A small encoder-decoder audio transcriber, trained from scratch: encoder width 192.
Rows from block 6 of the audio encoder of a small encoder-decoder audio transcriber, named by matrix and row number. Rows with one number belong to one neuron. Each number is 50 + 10 x the weight over its row's rms, rounded and kept within 0 to 99. All counts start at 0. After the name is the row's rms in percent of the matrix's.
After each neuron's rows are labels from the 100 clips, of 14976, where the neuron reaches its largest size: "strongest on" is what is common among them. Only what is clearly more common there than usual is listed. The data: short read English sentences (LibriTTS-R). In brackets: how many of the 100, against the usual share in percent.
# gate: MLP gate (encoder.blocks.6.mlp.gate.weight, 384x192), inputs 144-191
# fc1: MLP up (encoder.blocks.6.mlp.fc1.weight, 384x192), inputs 144-191
# fc2: MLP down (encoder.blocks.6.mlp.fc2.weight, 192x384, transposed), outputs 144-191

gate.178 074:51 29 37 53 57 49 38 54 41 56 54 56 55 53 54 40 37 61 70 43 40 49 46 57 41 29 49 42 51 51 49 37 46 47 37 43 61 71 40 60 62 62 64 38 47 61 35 46
fc1.178 085:51 41 43 65 45 60 46 50 51 58 50 35 54 41 35 38 46 38 52 49 43 38 41 51 59 49 54 53 37 50 41 59 55 58 43 50 61 47 33 71 40 51 60 53 60 48 46 51
fc2.178 075:50 51 36 50 57 59 53 60 57 50 62 60 52 37 27 34 53 54 39 47 50 38 55 50 60 42 52 69 47 52 44 55 41 53 59 56 66 42 44 47 50 55 30 35 46 59 57 35
strongest on: voice: female (100 vs 53.8)

gate.197 111:48 38 59 58 44 34 44 37 71 47 42 52 54 32 45 38 60 75 62 47 53 54 52 47 42 49 47 44 46 43 49 42 40 48 61 64 52 51 51 50 52 56 67 65 46 39 54 41
fc1.197 109:57 53 62 54 60 37 50 48 59 42 57 69 37 55 38 61 63 54 53 41 72 50 57 40 39 49 69 44 44 44 38 54 52 49 41 43 29 51 50 71 41 64 43 52 38 49 65 48
fc2.197 109:62 58 44 62 50 49 47 48 74 36 56 62 63 35 70 42 55 47 46 57 59 44 47 43 40 50 52 43 43 40 75 62 44 49 51 55 40 35 45 67 60 36 59 45 50 59 58 49
strongest on: voice: female (92 vs 53.8)

gate.262 091:36 58 42 42 64 50 78 52 51 36 62 31 44 58 49 41 73 43 49 52 43 43 55 52 34 52 51 65 44 41 51 57 67 51 48 55 38 39 43 53 40 17 70 38 49 49 38 57
fc1.262 089:44 60 38 62 59 48 74 48 66 41 43 45 61 36 40 67 49 42 54 51 40 56 54 44 55 38 40 65 47 50 54 31 36 48 66 47 47 27 42 65 38 43 52 43 45 47 52 55
fc2.262 090:62 34 57 49 44 55 48 49 41 60 38 63 56 51 47 35 47 62 50 33 34 47 54 66 40 73 65 48 50 26 57 50 52 48 48 40 46 46 46 29 43 36 42 54 47 51 45 53
strongest on: voice: male (96 vs 46.2)

gate.219 079:42 37 45 57 53 65 65 51 48 45 44 57 55 50 52 35 51 41 55 75 54 42 58 29 39 35 36 50 41 36 50 61 47 34 59 61 49 62 68 69 50 56 57 53 37 65 49 64
fc1.219 086:56 54 36 51 62 51 49 46 59 47 50 48 74 48 40 47 46 52 35 56 31 30 50 32 50 53 34 51 42 41 70 31 59 49 53 44 49 54 68 40 56 78 45 54 29 54 36 58
fc2.219 080:47 51 49 39 39 60 61 45 53 34 49 52 50 68 50 36 49 40 46 47 58 57 59 60 51 41 65 55 60 56 59 65 36 33 48 56 58 43 46 49 65 61 44 42 68 53 57 31
strongest on: the word "he" (27 vs 10.7)

gate.141 120:42 63 42 49 58 65 58 44 54 51 49 39 48 45 53 55 46 52 62 69 56 57 42 35 42 41 65 38 43 35 47 38 54 53 48 49 40 56 43 62 62 63 51 43 25 19 37 43
fc1.141 117:51 67 46 53 57 57 72 40 47 57 39 48 50 52 52 64 48 35 53 40 51 55 52 33 61 45 50 35 51 39 53 48 71 43 53 55 44 58 45 45 48 61 65 67 38 49 36 55
fc2.141 113:50 39 53 43 50 49 59 54 52 42 52 44 43 49 55 52 46 63 44 51 32 44 54 59 50 40 45 53 57 40 60 54 31 51 55 51 76 39 41 45 44 61 44 49 52 41 60 40
strongest on: the word "he" (29 vs 10.7)

gate.300 088:42 45 70 33 39 35 39 47 43 53 54 31 47 58 61 56 47 41 51 60 38 45 51 36 46 48 57 43 74 52 38 59 47 58 48 42 55 43 51 42 72 43 58 39 57 49 43 40
fc1.300 087:41 38 62 73 56 53 55 43 74 62 46 59 47 49 51 49 48 51 52 53 49 59 63 63 46 43 35 59 30 29 58 33 56 52 48 58 45 46 59 52 45 44 47 56 39 66 52 51
fc2.300 086:44 56 29 47 48 46 57 59 59 63 47 67 50 66 49 52 55 62 59 42 64 55 52 55 36 44 43 57 49 43 34 50 58 58 65 28 64 47 36 52 58 45 33 55 33 47 46 45
strongest on: the word "he" (27 vs 10.7)

gate.58 108:69 59 39 41 48 49 57 60 57 45 55 65 54 37 34 43 35 59 51 51 40 62 33 50 63 47 47 42 70 46 58 45 48 41 66 51 48 74 49 44 56 42 49 46 54 43 60 41
fc1.58 111:65 64 61 58 29 71 57 69 51 57 65 51 48 58 40 61 64 42 34 38 41 59 50 59 63 51 58 68 41 53 47 59 66 32 44 48 55 50 41 47 56 40 40 60 57 47 32 51
fc2.58 117:65 54 35 43 33 44 65 65 53 57 47 53 51 47 38 41 46 49 52 21 42 45 56 54 29 60 66 51 47 62 53 62 57 41 44 51 49 51 44 45 56 32 28 59 51 37 23 45
strongest on: voice: female (96 vs 53.8)

gate.34 086:36 28 49 40 56 41 40 53 47 52 51 46 45 56 47 30 43 45 53 51 55 69 32 45 39 49 62 71 52 57 44 55 68 40 67 40 63 36 54 57 37 32 55 37 41 32 48 63
fc1.34 092:62 56 64 55 57 30 44 39 58 67 51 36 51 64 22 37 44 34 39 49 44 59 50 58 61 37 28 47 53 32 40 47 57 52 42 50 62 48 55 39 58 51 47 45 42 46 48 51
fc2.34 091:59 36 54 52 57 37 39 54 55 40 64 50 48 62 56 58 69 50 55 54 65 65 58 53 62 30 41 47 40 56 61 42 62 43 56 62 49 46 46 56 59 46 37 43 54 49 60 51
strongest on: voice: male (96 vs 46.2)

gate.280 093:46 55 40 55 54 47 62 43 54 47 39 62 55 42 46 63 43 45 48 61 38 44 51 69 18 35 69 41 57 49 37 46 48 43 44 50 48 51 50 39 45 51 40 21 41 47 44 59
fc1.280 092:50 43 48 59 58 49 47 54 51 44 48 49 51 53 43 51 32 60 48 51 46 58 52 48 55 50 35 60 66 25 31 48 56 40 45 35 49 45 71 38 52 58 54 30 36 56 48 53
fc2.280 085:44 63 39 64 54 61 69 48 57 44 45 55 45 48 46 47 66 39 48 66 40 59 68 44 53 42 74 36 62 58 58 60 47 48 48 55 34 68 29 63 61 35 57 55 78 40 60 41
strongest on: voice: female (93 vs 53.8)

gate.43 087:58 41 48 37 63 56 49 60 52 50 48 44 39 42 58 50 58 49 40 46 52 38 49 59 46 43 53 61 46 37 49 64 57 48 52 39 30 31 46 32 59 40 30 42 45 44 56 46
fc1.43 097:44 52 55 57 27 39 51 70 51 46 46 46 53 32 55 48 64 45 50 54 44 59 46 53 55 31 43 51 50 54 45 61 51 63 57 46 71 50 40 55 57 39 50 48 36 48 38 46
fc2.43 086:71 60 50 63 47 65 40 42 57 73 48 63 50 49 33 54 43 51 55 36 43 56 55 38 45 30 32 42 54 49 51 46 64 67 77 42 59 64 56 44 50 48 40 53 72 64 55 55
strongest on: voice: female (84 vs 53.8)

gate.215 098:50 31 55 58 47 60 60 55 51 27 45 45 57 51 54 49 63 39 58 55 47 59 60 50 52 54 49 58 52 56 38 49 49 39 41 49 43 45 57 48 71 50 54 55 49 38 58 51
fc1.215 097:60 49 53 57 61 50 60 61 52 44 38 54 48 51 37 51 44 43 39 38 42 60 38 40 33 57 54 44 72 38 45 63 56 53 64 56 54 64 62 49 54 44 47 52 56 55 66 39
fc2.215 097:47 57 27 53 34 30 69 48 47 55 56 48 43 51 69 35 54 58 43 68 43 47 55 36 56 76 52 32 36 64 47 57 37 55 44 52 66 54 58 57 70 42 63 55 50 55 43 49
strongest on: voice: male (83 vs 46.2)

gate.307 084:30 43 52 51 61 50 41 37 65 51 54 67 54 48 72 36 71 43 42 35 56 60 71 46 38 63 60 52 68 26 52 49 57 52 52 63 46 51 56 34 47 60 47 63 56 53 35 56
fc1.307 083:43 53 41 68 57 43 56 74 62 45 60 51 40 44 55 53 45 59 46 71 53 41 45 74 50 38 59 61 44 43 55 69 50 48 49 50 68 58 46 39 48 41 50 42 51 63 42 52
fc2.307 085:43 36 68 48 52 55 60 54 46 36 51 63 56 55 57 24 49 54 41 45 37 37 55 50 51 51 45 50 56 61 56 41 37 58 56 76 42 49 52 62 48 46 58 49 52 56 45 51
strongest on: voice: male (93 vs 46.2)

gate.176 104:41 60 69 53 55 52 61 54 36 65 34 34 57 63 39 45 60 42 58 43 58 43 59 48 40 50 48 61 51 39 49 36 28 46 47 46 48 51 31 76 40 62 43 65 62 42 45 61
fc1.176 109:60 31 30 56 56 47 50 45 59 44 50 41 56 49 50 54 42 68 50 48 47 53 69 58 67 37 38 45 57 45 50 40 48 56 65 45 54 40 52 40 69 53 46 54 48 54 63 49
fc2.176 101:45 50 57 54 48 49 59 46 42 54 70 44 32 37 48 26 45 56 50 52 35 47 44 43 43 52 44 48 51 39 47 45 30 57 58 43 56 59 39 52 57 48 54 48 41 53 57 54
strongest on: voice: female (100 vs 53.8)

gate.326 096:57 78 61 38 59 50 59 44 52 50 53 51 52 65 44 48 57 34 48 75 70 51 67 39 62 56 57 46 48 50 41 58 37 49 53 45 38 44 60 43 40 42 40 47 47 51 44 44
fc1.326 094:54 38 29 46 55 35 72 58 56 48 40 63 53 53 52 44 35 60 66 67 46 68 43 66 48 45 48 44 54 50 63 48 54 44 49 52 35 59 51 58 49 58 55 56 43 58 50 55
fc2.326 099:52 68 54 55 72 56 48 60 63 41 39 49 37 46 41 50 47 45 45 37 54 42 38 41 49 43 35 50 45 58 47 69 57 55 47 62 48 70 49 42 43 50 36 51 60 65 34 60
strongest on: voice: male (72 vs 46.2)

gate.334 111:71 43 53 59 63 40 54 53 44 69 51 59 44 53 47 46 53 51 48 47 36 63 43 54 55 43 57 57 49 62 60 54 48 57 67 24 64 37 37 50 35 59 42 45 48 66 62 58
fc1.334 117:50 43 59 30 32 42 47 55 45 48 64 51 45 55 63 31 47 54 47 27 44 52 52 51 43 56 32 42 61 46 60 63 59 50 49 36 61 70 50 46 48 52 49 51 76 50 41 57
fc2.334 106:60 39 48 55 61 42 65 47 40 55 42 44 50 43 74 65 50 49 56 65 37 53 43 57 56 51 71 56 68 46 36 47 65 36 40 56 39 50 44 33 43 46 50 44 56 47 52 58
strongest on: voice: male (90 vs 46.2)

gate.160 094:30 40 41 49 53 55 48 56 48 59 49 55 64 39 48 46 49 47 56 61 69 62 35 50 46 55 56 64 33 51 51 46 50 58 54 34 50 35 71 61 52 51 55 44 60 61 41 49
fc1.160 087:33 42 43 52 40 54 48 59 56 49 69 44 39 47 44 66 69 53 38 60 57 63 48 44 58 72 28 29 49 63 59 30 69 50 39 39 46 34 52 47 69 48 49 49 34 58 52 47
fc2.160 088:51 44 45 33 50 49 55 45 38 52 44 65 63 54 51 59 54 52 58 58 49 65 53 51 45 62 51 36 62 67 46 58 46 33 36 46 48 55 42 53 49 45 68 59 34 57 42 38
strongest on: voice: male (80 vs 46.2)

gate.332 101:49 51 64 31 39 48 49 51 53 54 50 41 64 48 47 50 60 50 39 53 53 62 44 65 55 39 46 54 46 34 51 41 45 45 38 42 38 55 42 65 45 41 39 63 43 35 56 57
fc1.332 105:48 50 63 37 51 44 58 39 39 56 57 39 48 56 38 64 46 41 42 64 51 59 44 46 42 38 67 52 41 41 67 54 58 60 48 55 63 42 41 65 64 41 41 66 59 53 29 78
fc2.332 105:49 47 44 59 32 51 30 47 53 44 40 60 43 47 54 52 48 44 60 35 66 60 30 43 56 34 16 49 57 33 64 37 45 42 52 57 53 51 38 56 76 49 48 65 63 55 46 49
strongest on: the word "it" (44 vs 12.3); the word "is" (31 vs 8.3)

gate.2 105:52 42 50 54 67 33 49 43 65 49 57 50 40 43 42 41 54 54 62 46 46 47 51 48 54 61 53 32 48 38 39 37 62 66 44 45 59 42 31 49 48 56 60 41 45 43 49 42
fc1.2 103:59 37 40 50 36 48 43 59 59 44 42 36 55 61 40 48 53 36 47 45 39 41 47 54 42 41 48 61 68 57 29 41 40 72 69 60 59 44 64 49 37 64 48 54 62 61 42 38
fc2.2 101:53 37 46 57 43 45 39 27 36 68 53 49 41 31 49 52 57 58 55 33 36 68 56 43 64 45 43 34 45 32 46 44 45 37 49 47 29 62 54 60 68 35 37 59 52 58 53 61
strongest on: the word "it" (30 vs 12.3)

gate.291 094:58 41 44 46 40 63 60 49 59 59 45 52 59 45 61 58 56 48 44 58 31 49 56 64 75 54 47 30 53 68 41 48 39 70 43 56 50 39 40 59 57 62 50 34 49 33 35 41
fc1.291 094:45 43 53 30 32 50 53 58 49 50 54 55 54 61 75 53 62 49 63 54 57 47 42 45 37 50 65 56 45 62 40 55 46 34 66 33 50 42 50 60 60 35 42 37 50 53 50 39
fc2.291 093:61 55 46 48 45 56 71 56 56 40 57 45 42 42 62 56 53 56 54 35 45 43 63 33 63 55 57 51 57 40 47 61 43 50 33 48 46 51 42 54 67 42 43 58 51 58 63 45
strongest on: the word "to" (37 vs 14.5)