{
  "dataset": "short read English sentences (LibriTTS-R)",
  "input": "mfcc",
  "encoder_norm_position": "pre",
  "decoder_activation": "swiglu",
  "decoder_mlp_ratio": 2,
  "decoder_bias": "none",
  "decoder_tie_embeddings": false,
  "optimizer": "muon",
  "lr": 0.0027
}
Rows from block 13 of the audio encoder of a small encoder-decoder audio transcriber, named by matrix and row number. Rows with one number belong to one neuron. Each number is 500 + 25 x the weight over its row's rms, rounded and kept within 0 to 999. All counts start at 0. Numbers have three digits each.
After each neuron's rows are labels from the 100 clips, of 14976, where the neuron reaches its largest size: "loudest" is the band of the loudest frequency at the time of the peak. Only what is clearly more common there than usual is listed. The data: short read English sentences (LibriTTS-R). In brackets: how many of the 100, against the usual share in percent.
# gate: MLP gate (encoder.blocks.13.mlp.gate.weight, 384x192), inputs 0-191
# fc1: MLP up (encoder.blocks.13.mlp.fc1.weight, 384x192), inputs 0-191
# fc2: MLP down (encoder.blocks.13.mlp.fc2.weight, 192x384, transposed), outputs 0-191

gate.49:451474484486515516486485493454467490503496487487517478504486515542477517465457510485456520458495527482515559439503523520472504502491523510507511512512439518501506465494460504492509458540503476493540515490513495498476489494532474447484492502493504528525462502440515545487516535513523497476513480476498543528511524468511500546494528522492457513503479509502498509547480470500544556524493519487499502465517544486537501528512537493476478478541473486507524528495492514472492503510536529526488485490483497463523525482509529489466519517506520506492439489498533486499518490471429456500
fc1.49:457511457462502500489456515463468457497500526486462518490516487517462505480469467509461516482553472493464479518504530522512506483465499497463520492509487499511510522480473459480541492505474485493502489538529496457511522528476504488492466486507490482538481486521544486488459502470511460496490527475516509509519526523486468520498517504468554522504501479512485493507508513512492455474488498508510498530493574499545520467453474529475528486485558480535510514518507524491516491481495471519521506516464519513485530514531520533498498441488516510426538552487446498491537533505490500501
fc2.49:508514498489486506477495463574534460475476512521475455466487537485475485494502534496504509507449485488486488522465479506523503492487518467460499467511538521532506470415491524515523497498461453534494491512509457511497469472496549540501472521515472501500497494525496485511535521497521462449486459483486509470529493467515516500505512509490489486533505543498488527498495549591499480509443467500515480510485539497487523505494504513473468494465505474514506495481506517510523553493514503524488483487480523480534528510499523515489511495548522480493504495533470518492542499512541485542
loudest: 2000 to 4000 Hz (91 vs 1.8)

gate.353:486495550508532588494498488481480479488495458531548472508504453496536494458436532474485536500498533520411526486504487517455521544523536536520477545505459520499486530518509479475529475505487481481518503509502492491495498521483433479498506484517508532465558506522501508502508481471505493511510481499485521491490492512487506499489518529498486450532468461542481501505489509515512542477505499495518503482489534482456503490488509516490490495529540531504488473523503548492471553529486509502496519488504491522477495528529501510510482481490494448512484485534478488519516473512483500557
fc1.353:507529510512469490518520459521467502493446476474511505508480509513509554476536533500503484529525520490471479499473484540505502508509505471442521487489552515533540530481513496516452517529501469518482447486563496494526474505515503529502497464496485487483506454478535505476518506515540458514511466536497479490486472508534463521479525502504483465495488500530523500494464482496528573498516478507444442533523520479498498525495455504509498543479479449504523502541476488497517539521535484492514484496496502482485473479515526468484514494444502493542489500494498481543522526491542499529
fc2.353:493497473516498509580517490518490506509557487490468521509539521488557516511471544480499514464462477508434483449471508482517506494482492442512466498503465521516476493553476509479493471495569505496517483471499519546499504529494501518524496508474487527524496480473537517519522470508469523492524470476496508491543491528503488504472515486516486470487491502521489503521517489499518503546497541471496502480505519503431462509516472493529498526536525503489496473487478476514511496489461539500486516462463501508511546480487517500549492504493513465500459494560491558492465473499473504485
loudest: 2000 to 4000 Hz (27 vs 1.8)

gate.216:494516506498478483507473509491496499474482503522468519489478467496507454500480518529525490490495468493514497515554481491507531479497533480523454487481490505516515499432494512480487535512475524504534483478522467489515516506516496508515515485485520467490493533515487493493526496468549440429484463524524508551469492487467493449509495473515515481551530458538490524517532467485562476516480496499510500519502523485517476474532487494485475501522511469486490503516529539451530458500527486486490549538495502562477495468532492545485485480466502465462523493466455511470491545482525486492
fc1.216:516493503495494497450494499524516465509459497522496535510448468523500523468490511532541505510499505521516518478514476518558468492514505453494494516484482518521506530528475517478480490487465496508464482501504488530513515462516510466499512504521464459503472510520473488475509473516549520440531541470476522490509488490501510473494514489474476450527514543480456482497520496472499518493490440505484501504494501531434493492477464540484501523507457498486501500428457536525507552547506435504506502493474526537486547548529489490519487481534496482496511492500499510537473489483469475483
fc2.216:468506503472508509488490504460459543538489527538477506550503523483445482471501461529476521454517535504553543498525533474545523493540544496512522520494546485495547522505473498468507477502481517461491455479527479510527495530496538486497491533431531494500511503485457474537489581453522482500486457485489505493501442519488511470541487520501516529508499474509473511458502483507506522482489533515461486479506514496509519476537519489495476485485506460501498487536516519527530472462512470503485484494502481500489529533479490530519497470479516500460504513505512519507491511526498476485
loudest: 250 to 500 Hz (40 vs 11.3); 1000 to 2000 Hz (33 vs 1.6)

gate.383:501485510509462517520510493511469521485482475516461493519453484520544482454492487533502495517483475544513537477468477496530510551511480455527499470496520468509515543493525504515519505511501491497515568507478489509534446542503453457494464489458472528514478476471503530515525486488506496469448471503492485459493503457552486482494512498525448489507476477556519510500495508505521485504504457514527527544499508536514515523502495493490535481540539478539494465470504529483486518484492501476472489517491496511474528520533517504519526466467490539528457498530514495455493519511530540469
fc1.383:501529527472538496513506501505509500503496547522510507499483496514496473472500477432506532527466480453521488463542518472445490496483491500443495504454475490513499486481491470511440466474486505505530495527529547515471524503491490518479533479498513540499480488491513489493494497503480488477484533526521549505492496512502497514527517522492492471490527467506538491542522509469476499459540491472471489523534548482477468508490493499472547512529471528503456524510515472526479515509464465460500458534472479509512522513480473546516530476530539491495510439482503451538515467508486507548
fc2.383:514495502509472525498463496462522490515479507542500540459481513520492505479534475471479512484499516539495551510517486504494484492482445521501484545500491528509503515468554473499513518479436497467499528485526474565485488536558502517497498512472505504482464439496469494512480504506508460522541519530508491496579480481484526461501494528510495533503512542529469507535488504496526480533488499499522486498490515483503499455513517500504511502535538491477462466434479553478500474431489493486482474501516456515524492495517521512536506513494487494532468476491511526479510509486459503514
loudest: 500 to 1000 Hz (29 vs 6.3)

gate.357:519506466502566520518524507541486495475506544464488458511511480568523441471483451505496516451496510477520458472472505499478482537485518480502478512547528550524506473516472516485511483537499483511482562497471506521501486500519482489447464472482498537503481494507529453498517498504535494465501500458491514498513514476537544522531495523521471482499494511520509555514491495500504503520495513500475478504499496495483480523471482465464481493536476498496569521490546505515501524498509504498508526462479488529505572514510469499508518479478472497535527508519511491542479484453511509478
fc1.357:467482500483479525483529502520543504518500507572553493488485528503473458533494512549500487484511495540514497492499467501489556468528526493528529526487502495543473553509499465521510517477525480518516445531518503494501498493525531488469507493532487471473493526555495505511477467474487491506479534460507498509498484523485505534498485457509541472500525435478464476494474512471510537530519513455518519554488509481531491464514523522530494520524499480463511472460541527516490454475524486503507498521508502482491516526507495482514479537481466483545514519455488501496506545537525478518
fc2.357:482449540488484509502487506461551508557486480486527522495503503489492505504428502473505509498534552515491518515569515485475506497500473499491498469499510470539506513478470526512480488489501535447524514522511472502519495494506557514428483483516512538500497494533468540473522486493454532546471485541517492476506507495486511524497538513494492524452528484472478463510493487500469494471527508511466534523520498509552469516498489518463488501503537449506442503540539507511533483510523509500509470497522530460512461479492466516525463518488493490484495509455504490499474523514515479481
loudest: 2000 to 4000 Hz (30 vs 1.8)

gate.329:543485517501548509459515479547513524503521477532487484436460485518542481508521458491480472523499501512505465472469493454477491507501469471502507517476502519472474495536524463517500506522522511537487473498541513514485506500517511477557526484504447501536513479550490528499486481469468486511518490463512479520510464495544511496507566524489532508508493489500497540477510503510497565500465535462514492501507528496515497519476464473472491476523537496485515473497525504497481515490521514534501439509483474519485552519464563515480491534497528490451489490483504453492521501491516518541
fc1.329:460455485535487498506491480496516539526523504465479497513509516497493500471486504430483497511511468476493436452516532521485509503489487523561520526466513423490469491505493512438491506494520491515492504474506552474506459508518467493478493490480482522522553551520499533493483536486487498499511518529527501491512486454523488508493530492509498521512496474526507501500517457509532554509518515513511489558538514503491500521474472502488504489526531509482491492514522532517479508517512550519504488519440508475470525496456546524480501492493511459540533453543526496477506478508467473508
fc2.329:535506492486520500484446447497508484487498459498439537526545491525476527508481483475504558514547516514507494493531535486499487487492495490494505494467511488519541471489518454517521516503526499476518472504479499505530537512491492443566500498465527479500528501521518528480477508468512525483538503528503518490527497501497429482473469447514501519541432495535500500495511528498494519519443520480454534488512493509473488491483466495495476470527532495497501487508524523524524505483474525452490521489512482464487541442472551501511510511454523522531501531479501497506523509502509497493
loudest: 250 to 500 Hz (40 vs 11.3)

gate.75:518459517509456496511482496452464538550499528521522473489464539512474471498446514514512523501499544538505481495534493466478521538512497490539496509476491499504487534509509491492527505543462472517552522538500482488468522491510491490477465510527440517496536515488498484497486521503508472488484518486512428505519492491508479489472532489473504560513468572502508486507478542531512476550526507480479506482519527530487516496481501442531491464509488533539500530487513483495486500503508413491487500498498478484499544516512471473495488489483498518488516470477497502531546496500466521491
fc1.75:501562470492493486491495497543504487494520467544490468505541495453514503481553497488505426510497491473494547512454478491556468466478504519506506504506487464454531464510489531507470510434538485532434489470504490491522490467523506467542523528492507538509525506494491481489532496471488511517527528504519545519542521477485498480504472531535556502489566489448480510497485499461479509447489484485519466521513507480525527489492485472490526525485507486470503485479502536504501466509511539508527506498507486500530532503490491510502508526493472468491489500530511515495462513520477479519
fc2.75:481511500506521506474508516516509517486479466492463496490464482511553559477492557527496477502466476559535477553472536522522466516496500516505528493560467505506474508522534490522490432465526497470496501507525463544481482483509519466474449492523506518471483533487497482464498492487504511492480524499465515481476454543522513456508495529511529474495510480511517527500494487463548520521485528513493470509501537477453492501515516495500506481490447515503462494508455504484497500483500508457500508540478514475509477508489529486502537499522495500476562560511517469547480511508522512483
loudest: 250 to 500 Hz (42 vs 11.3)

gate.13:490545476534533521530524505545466518523505489473493523516445547473506472472524501472487539498460507509483517510486514539483476481468496498508499484488513534553518495506510471509477477502477476502546521506512570482436499499499510449518531482505493520504458499483509512484524479489542497434489511542464527503462493479500494465490497573483493483507485502513513470548485525567508479497471532483495505482520520530505499498493508524494495533501512504502451517503473481473471498500470473484522488529528533517486507558518511489468493526495528497514506477489494510565531462504528514493
fc1.13:502474541479493502454501509509545519493481458483497481489500468529511516506488529536455548512524490470514487505519483476475486539463502487525510509506491505506528484512455535520479495502506514488477524462509479522493461496484481539466525496487464517512514507518510509494465505502450533554509527527537507485499491481514566534523531488505505447488504510472494536491497467462527438512509515488498516547505480522511516523472494479509530471445512536502529446478544556522545509470506500504494522468508501467517501459508507485538505478496466476507462493506444533491484534479462526496
fc2.13:529516531498483505444528525502504476456488505491524510493514476516503495508545550473502555525464503453544478528495483490479474517494480552534490492467522497518515487495477508519496503473499490506507482487492501494473479492489505487538544519495482501480544527441562487540513523480466527527471494460473501496498463513487511468475494479515536503498527463505536555495493517499495483466447494533487483476561541494517518490505484462505490497507516475465516512450520489488515519507479516527489555525524527463545504484494499508449549505485476507507493523530513487490481457527478463533
loudest: 500 to 1000 Hz (53 vs 6.3)

gate.52:493485461491524486525544478494497472522472551516472471540550527486551503503503564487484466499553493546514468502475563482530499501534497505506544518495561455489506496510499507487521538515502510501510500471463524496466509519500518493508504498490432490455519517537522483485463511483494520479467484512494470514484511505458524481547528505519510507476532479560502520482489477516453502463498513470510493439498478527555518513486492508483496516457490466512503501497450505519498491483517516519515514486480499490476468506477468473526490494478486501472495513556473500502457501479481493477
fc1.52:476479471476490496505506530522533487525467515478536534474474518466524545508487470500505499497508501508492546505486487533500516438516459516503504464460480502553511511467520479481497546506508490508541503486508492483523497473505475531507513492487501480481482482479485556497496508510477478485503516540463508502514502498435549511493437537486494513529508514481556486490540476513502473505453532480515478458490563489495535461448535474469523491528458503466505478471474538462478487540485518491518527506463490523485463503481528516554478493486510476525531498482493538499495507494486526479
fc2.52:512529499498529534475475520490483493512490516530508480536450503505464494539474494488475498473436493486489491501517497532518490481491482541510467471497472487490474528544468493498493501506537434462519476506505456488507449548527474457504493498502532488495525462512471524493515547515508465492528507526505544500486507466478478489540476451522540507511428493504522526535531510534528528503492488481501511538507487493487480465488494502553492518478509540504505501512494509499503523486520466498539499440492482467527550554530463497520465510496502491481482560508485514491485537503523504510
loudest: 2000 to 4000 Hz (25 vs 1.8)

gate.239:493522454525537534541516534492484509481517504524504536483474470476477546514559492489507501506470473499450476518500476528512486454480532516497477498550454490498572494480522496544495508501503465505509450486523453476495467521478531509513552568517488473527487494531484505485517499493469546465561504483451528494494518501503499498460501513510520501528489488481505465537482500540524507481534527487519511497476503466516476502525503456486512474515544466500544538463520488511492508515477516501494546497518502500480497504528501462469529511493518471486506537487484474505492520462503506471
fc1.239:503528493459531510488537510521500528520481507479502464519519506475471506524482478466494501495513505524531471505490486426487480492521436468485489433516498474477468481452504513520514462489477480463524526526463540502492530538502489522506488543487489503484517469473522493463547522532526494523469503519513494507503514503522509503518494498461505497495488543513461484500500502479526528541503518520526544545530548529477495473522548508493479487506506529458494527576490542519475494495532474507497464501457471528534502509507521513484519492490514518506499499498500562474465541488531488533
fc2.239:458516491510493475502435507514511508470513535488453511523472526443522512500483493520467460494550496470540451540522506504473483521501512503494506558505521493511453465504494528468514529505549497509486497545489515518463514499517513568537451461496516476476539504441494505510479481477483483522507502497478496492507515478492490517535470484495466519522488518506509503501505503507450505532497502499479529482501520468477526511462479535505529487479468492494463475467500526505513490478516545553487501484466494495544524499480525484458442539504509532543486506485515538494536522500498463491
loudest: 500 to 1000 Hz (30 vs 6.3); 1000 to 2000 Hz (28 vs 1.6)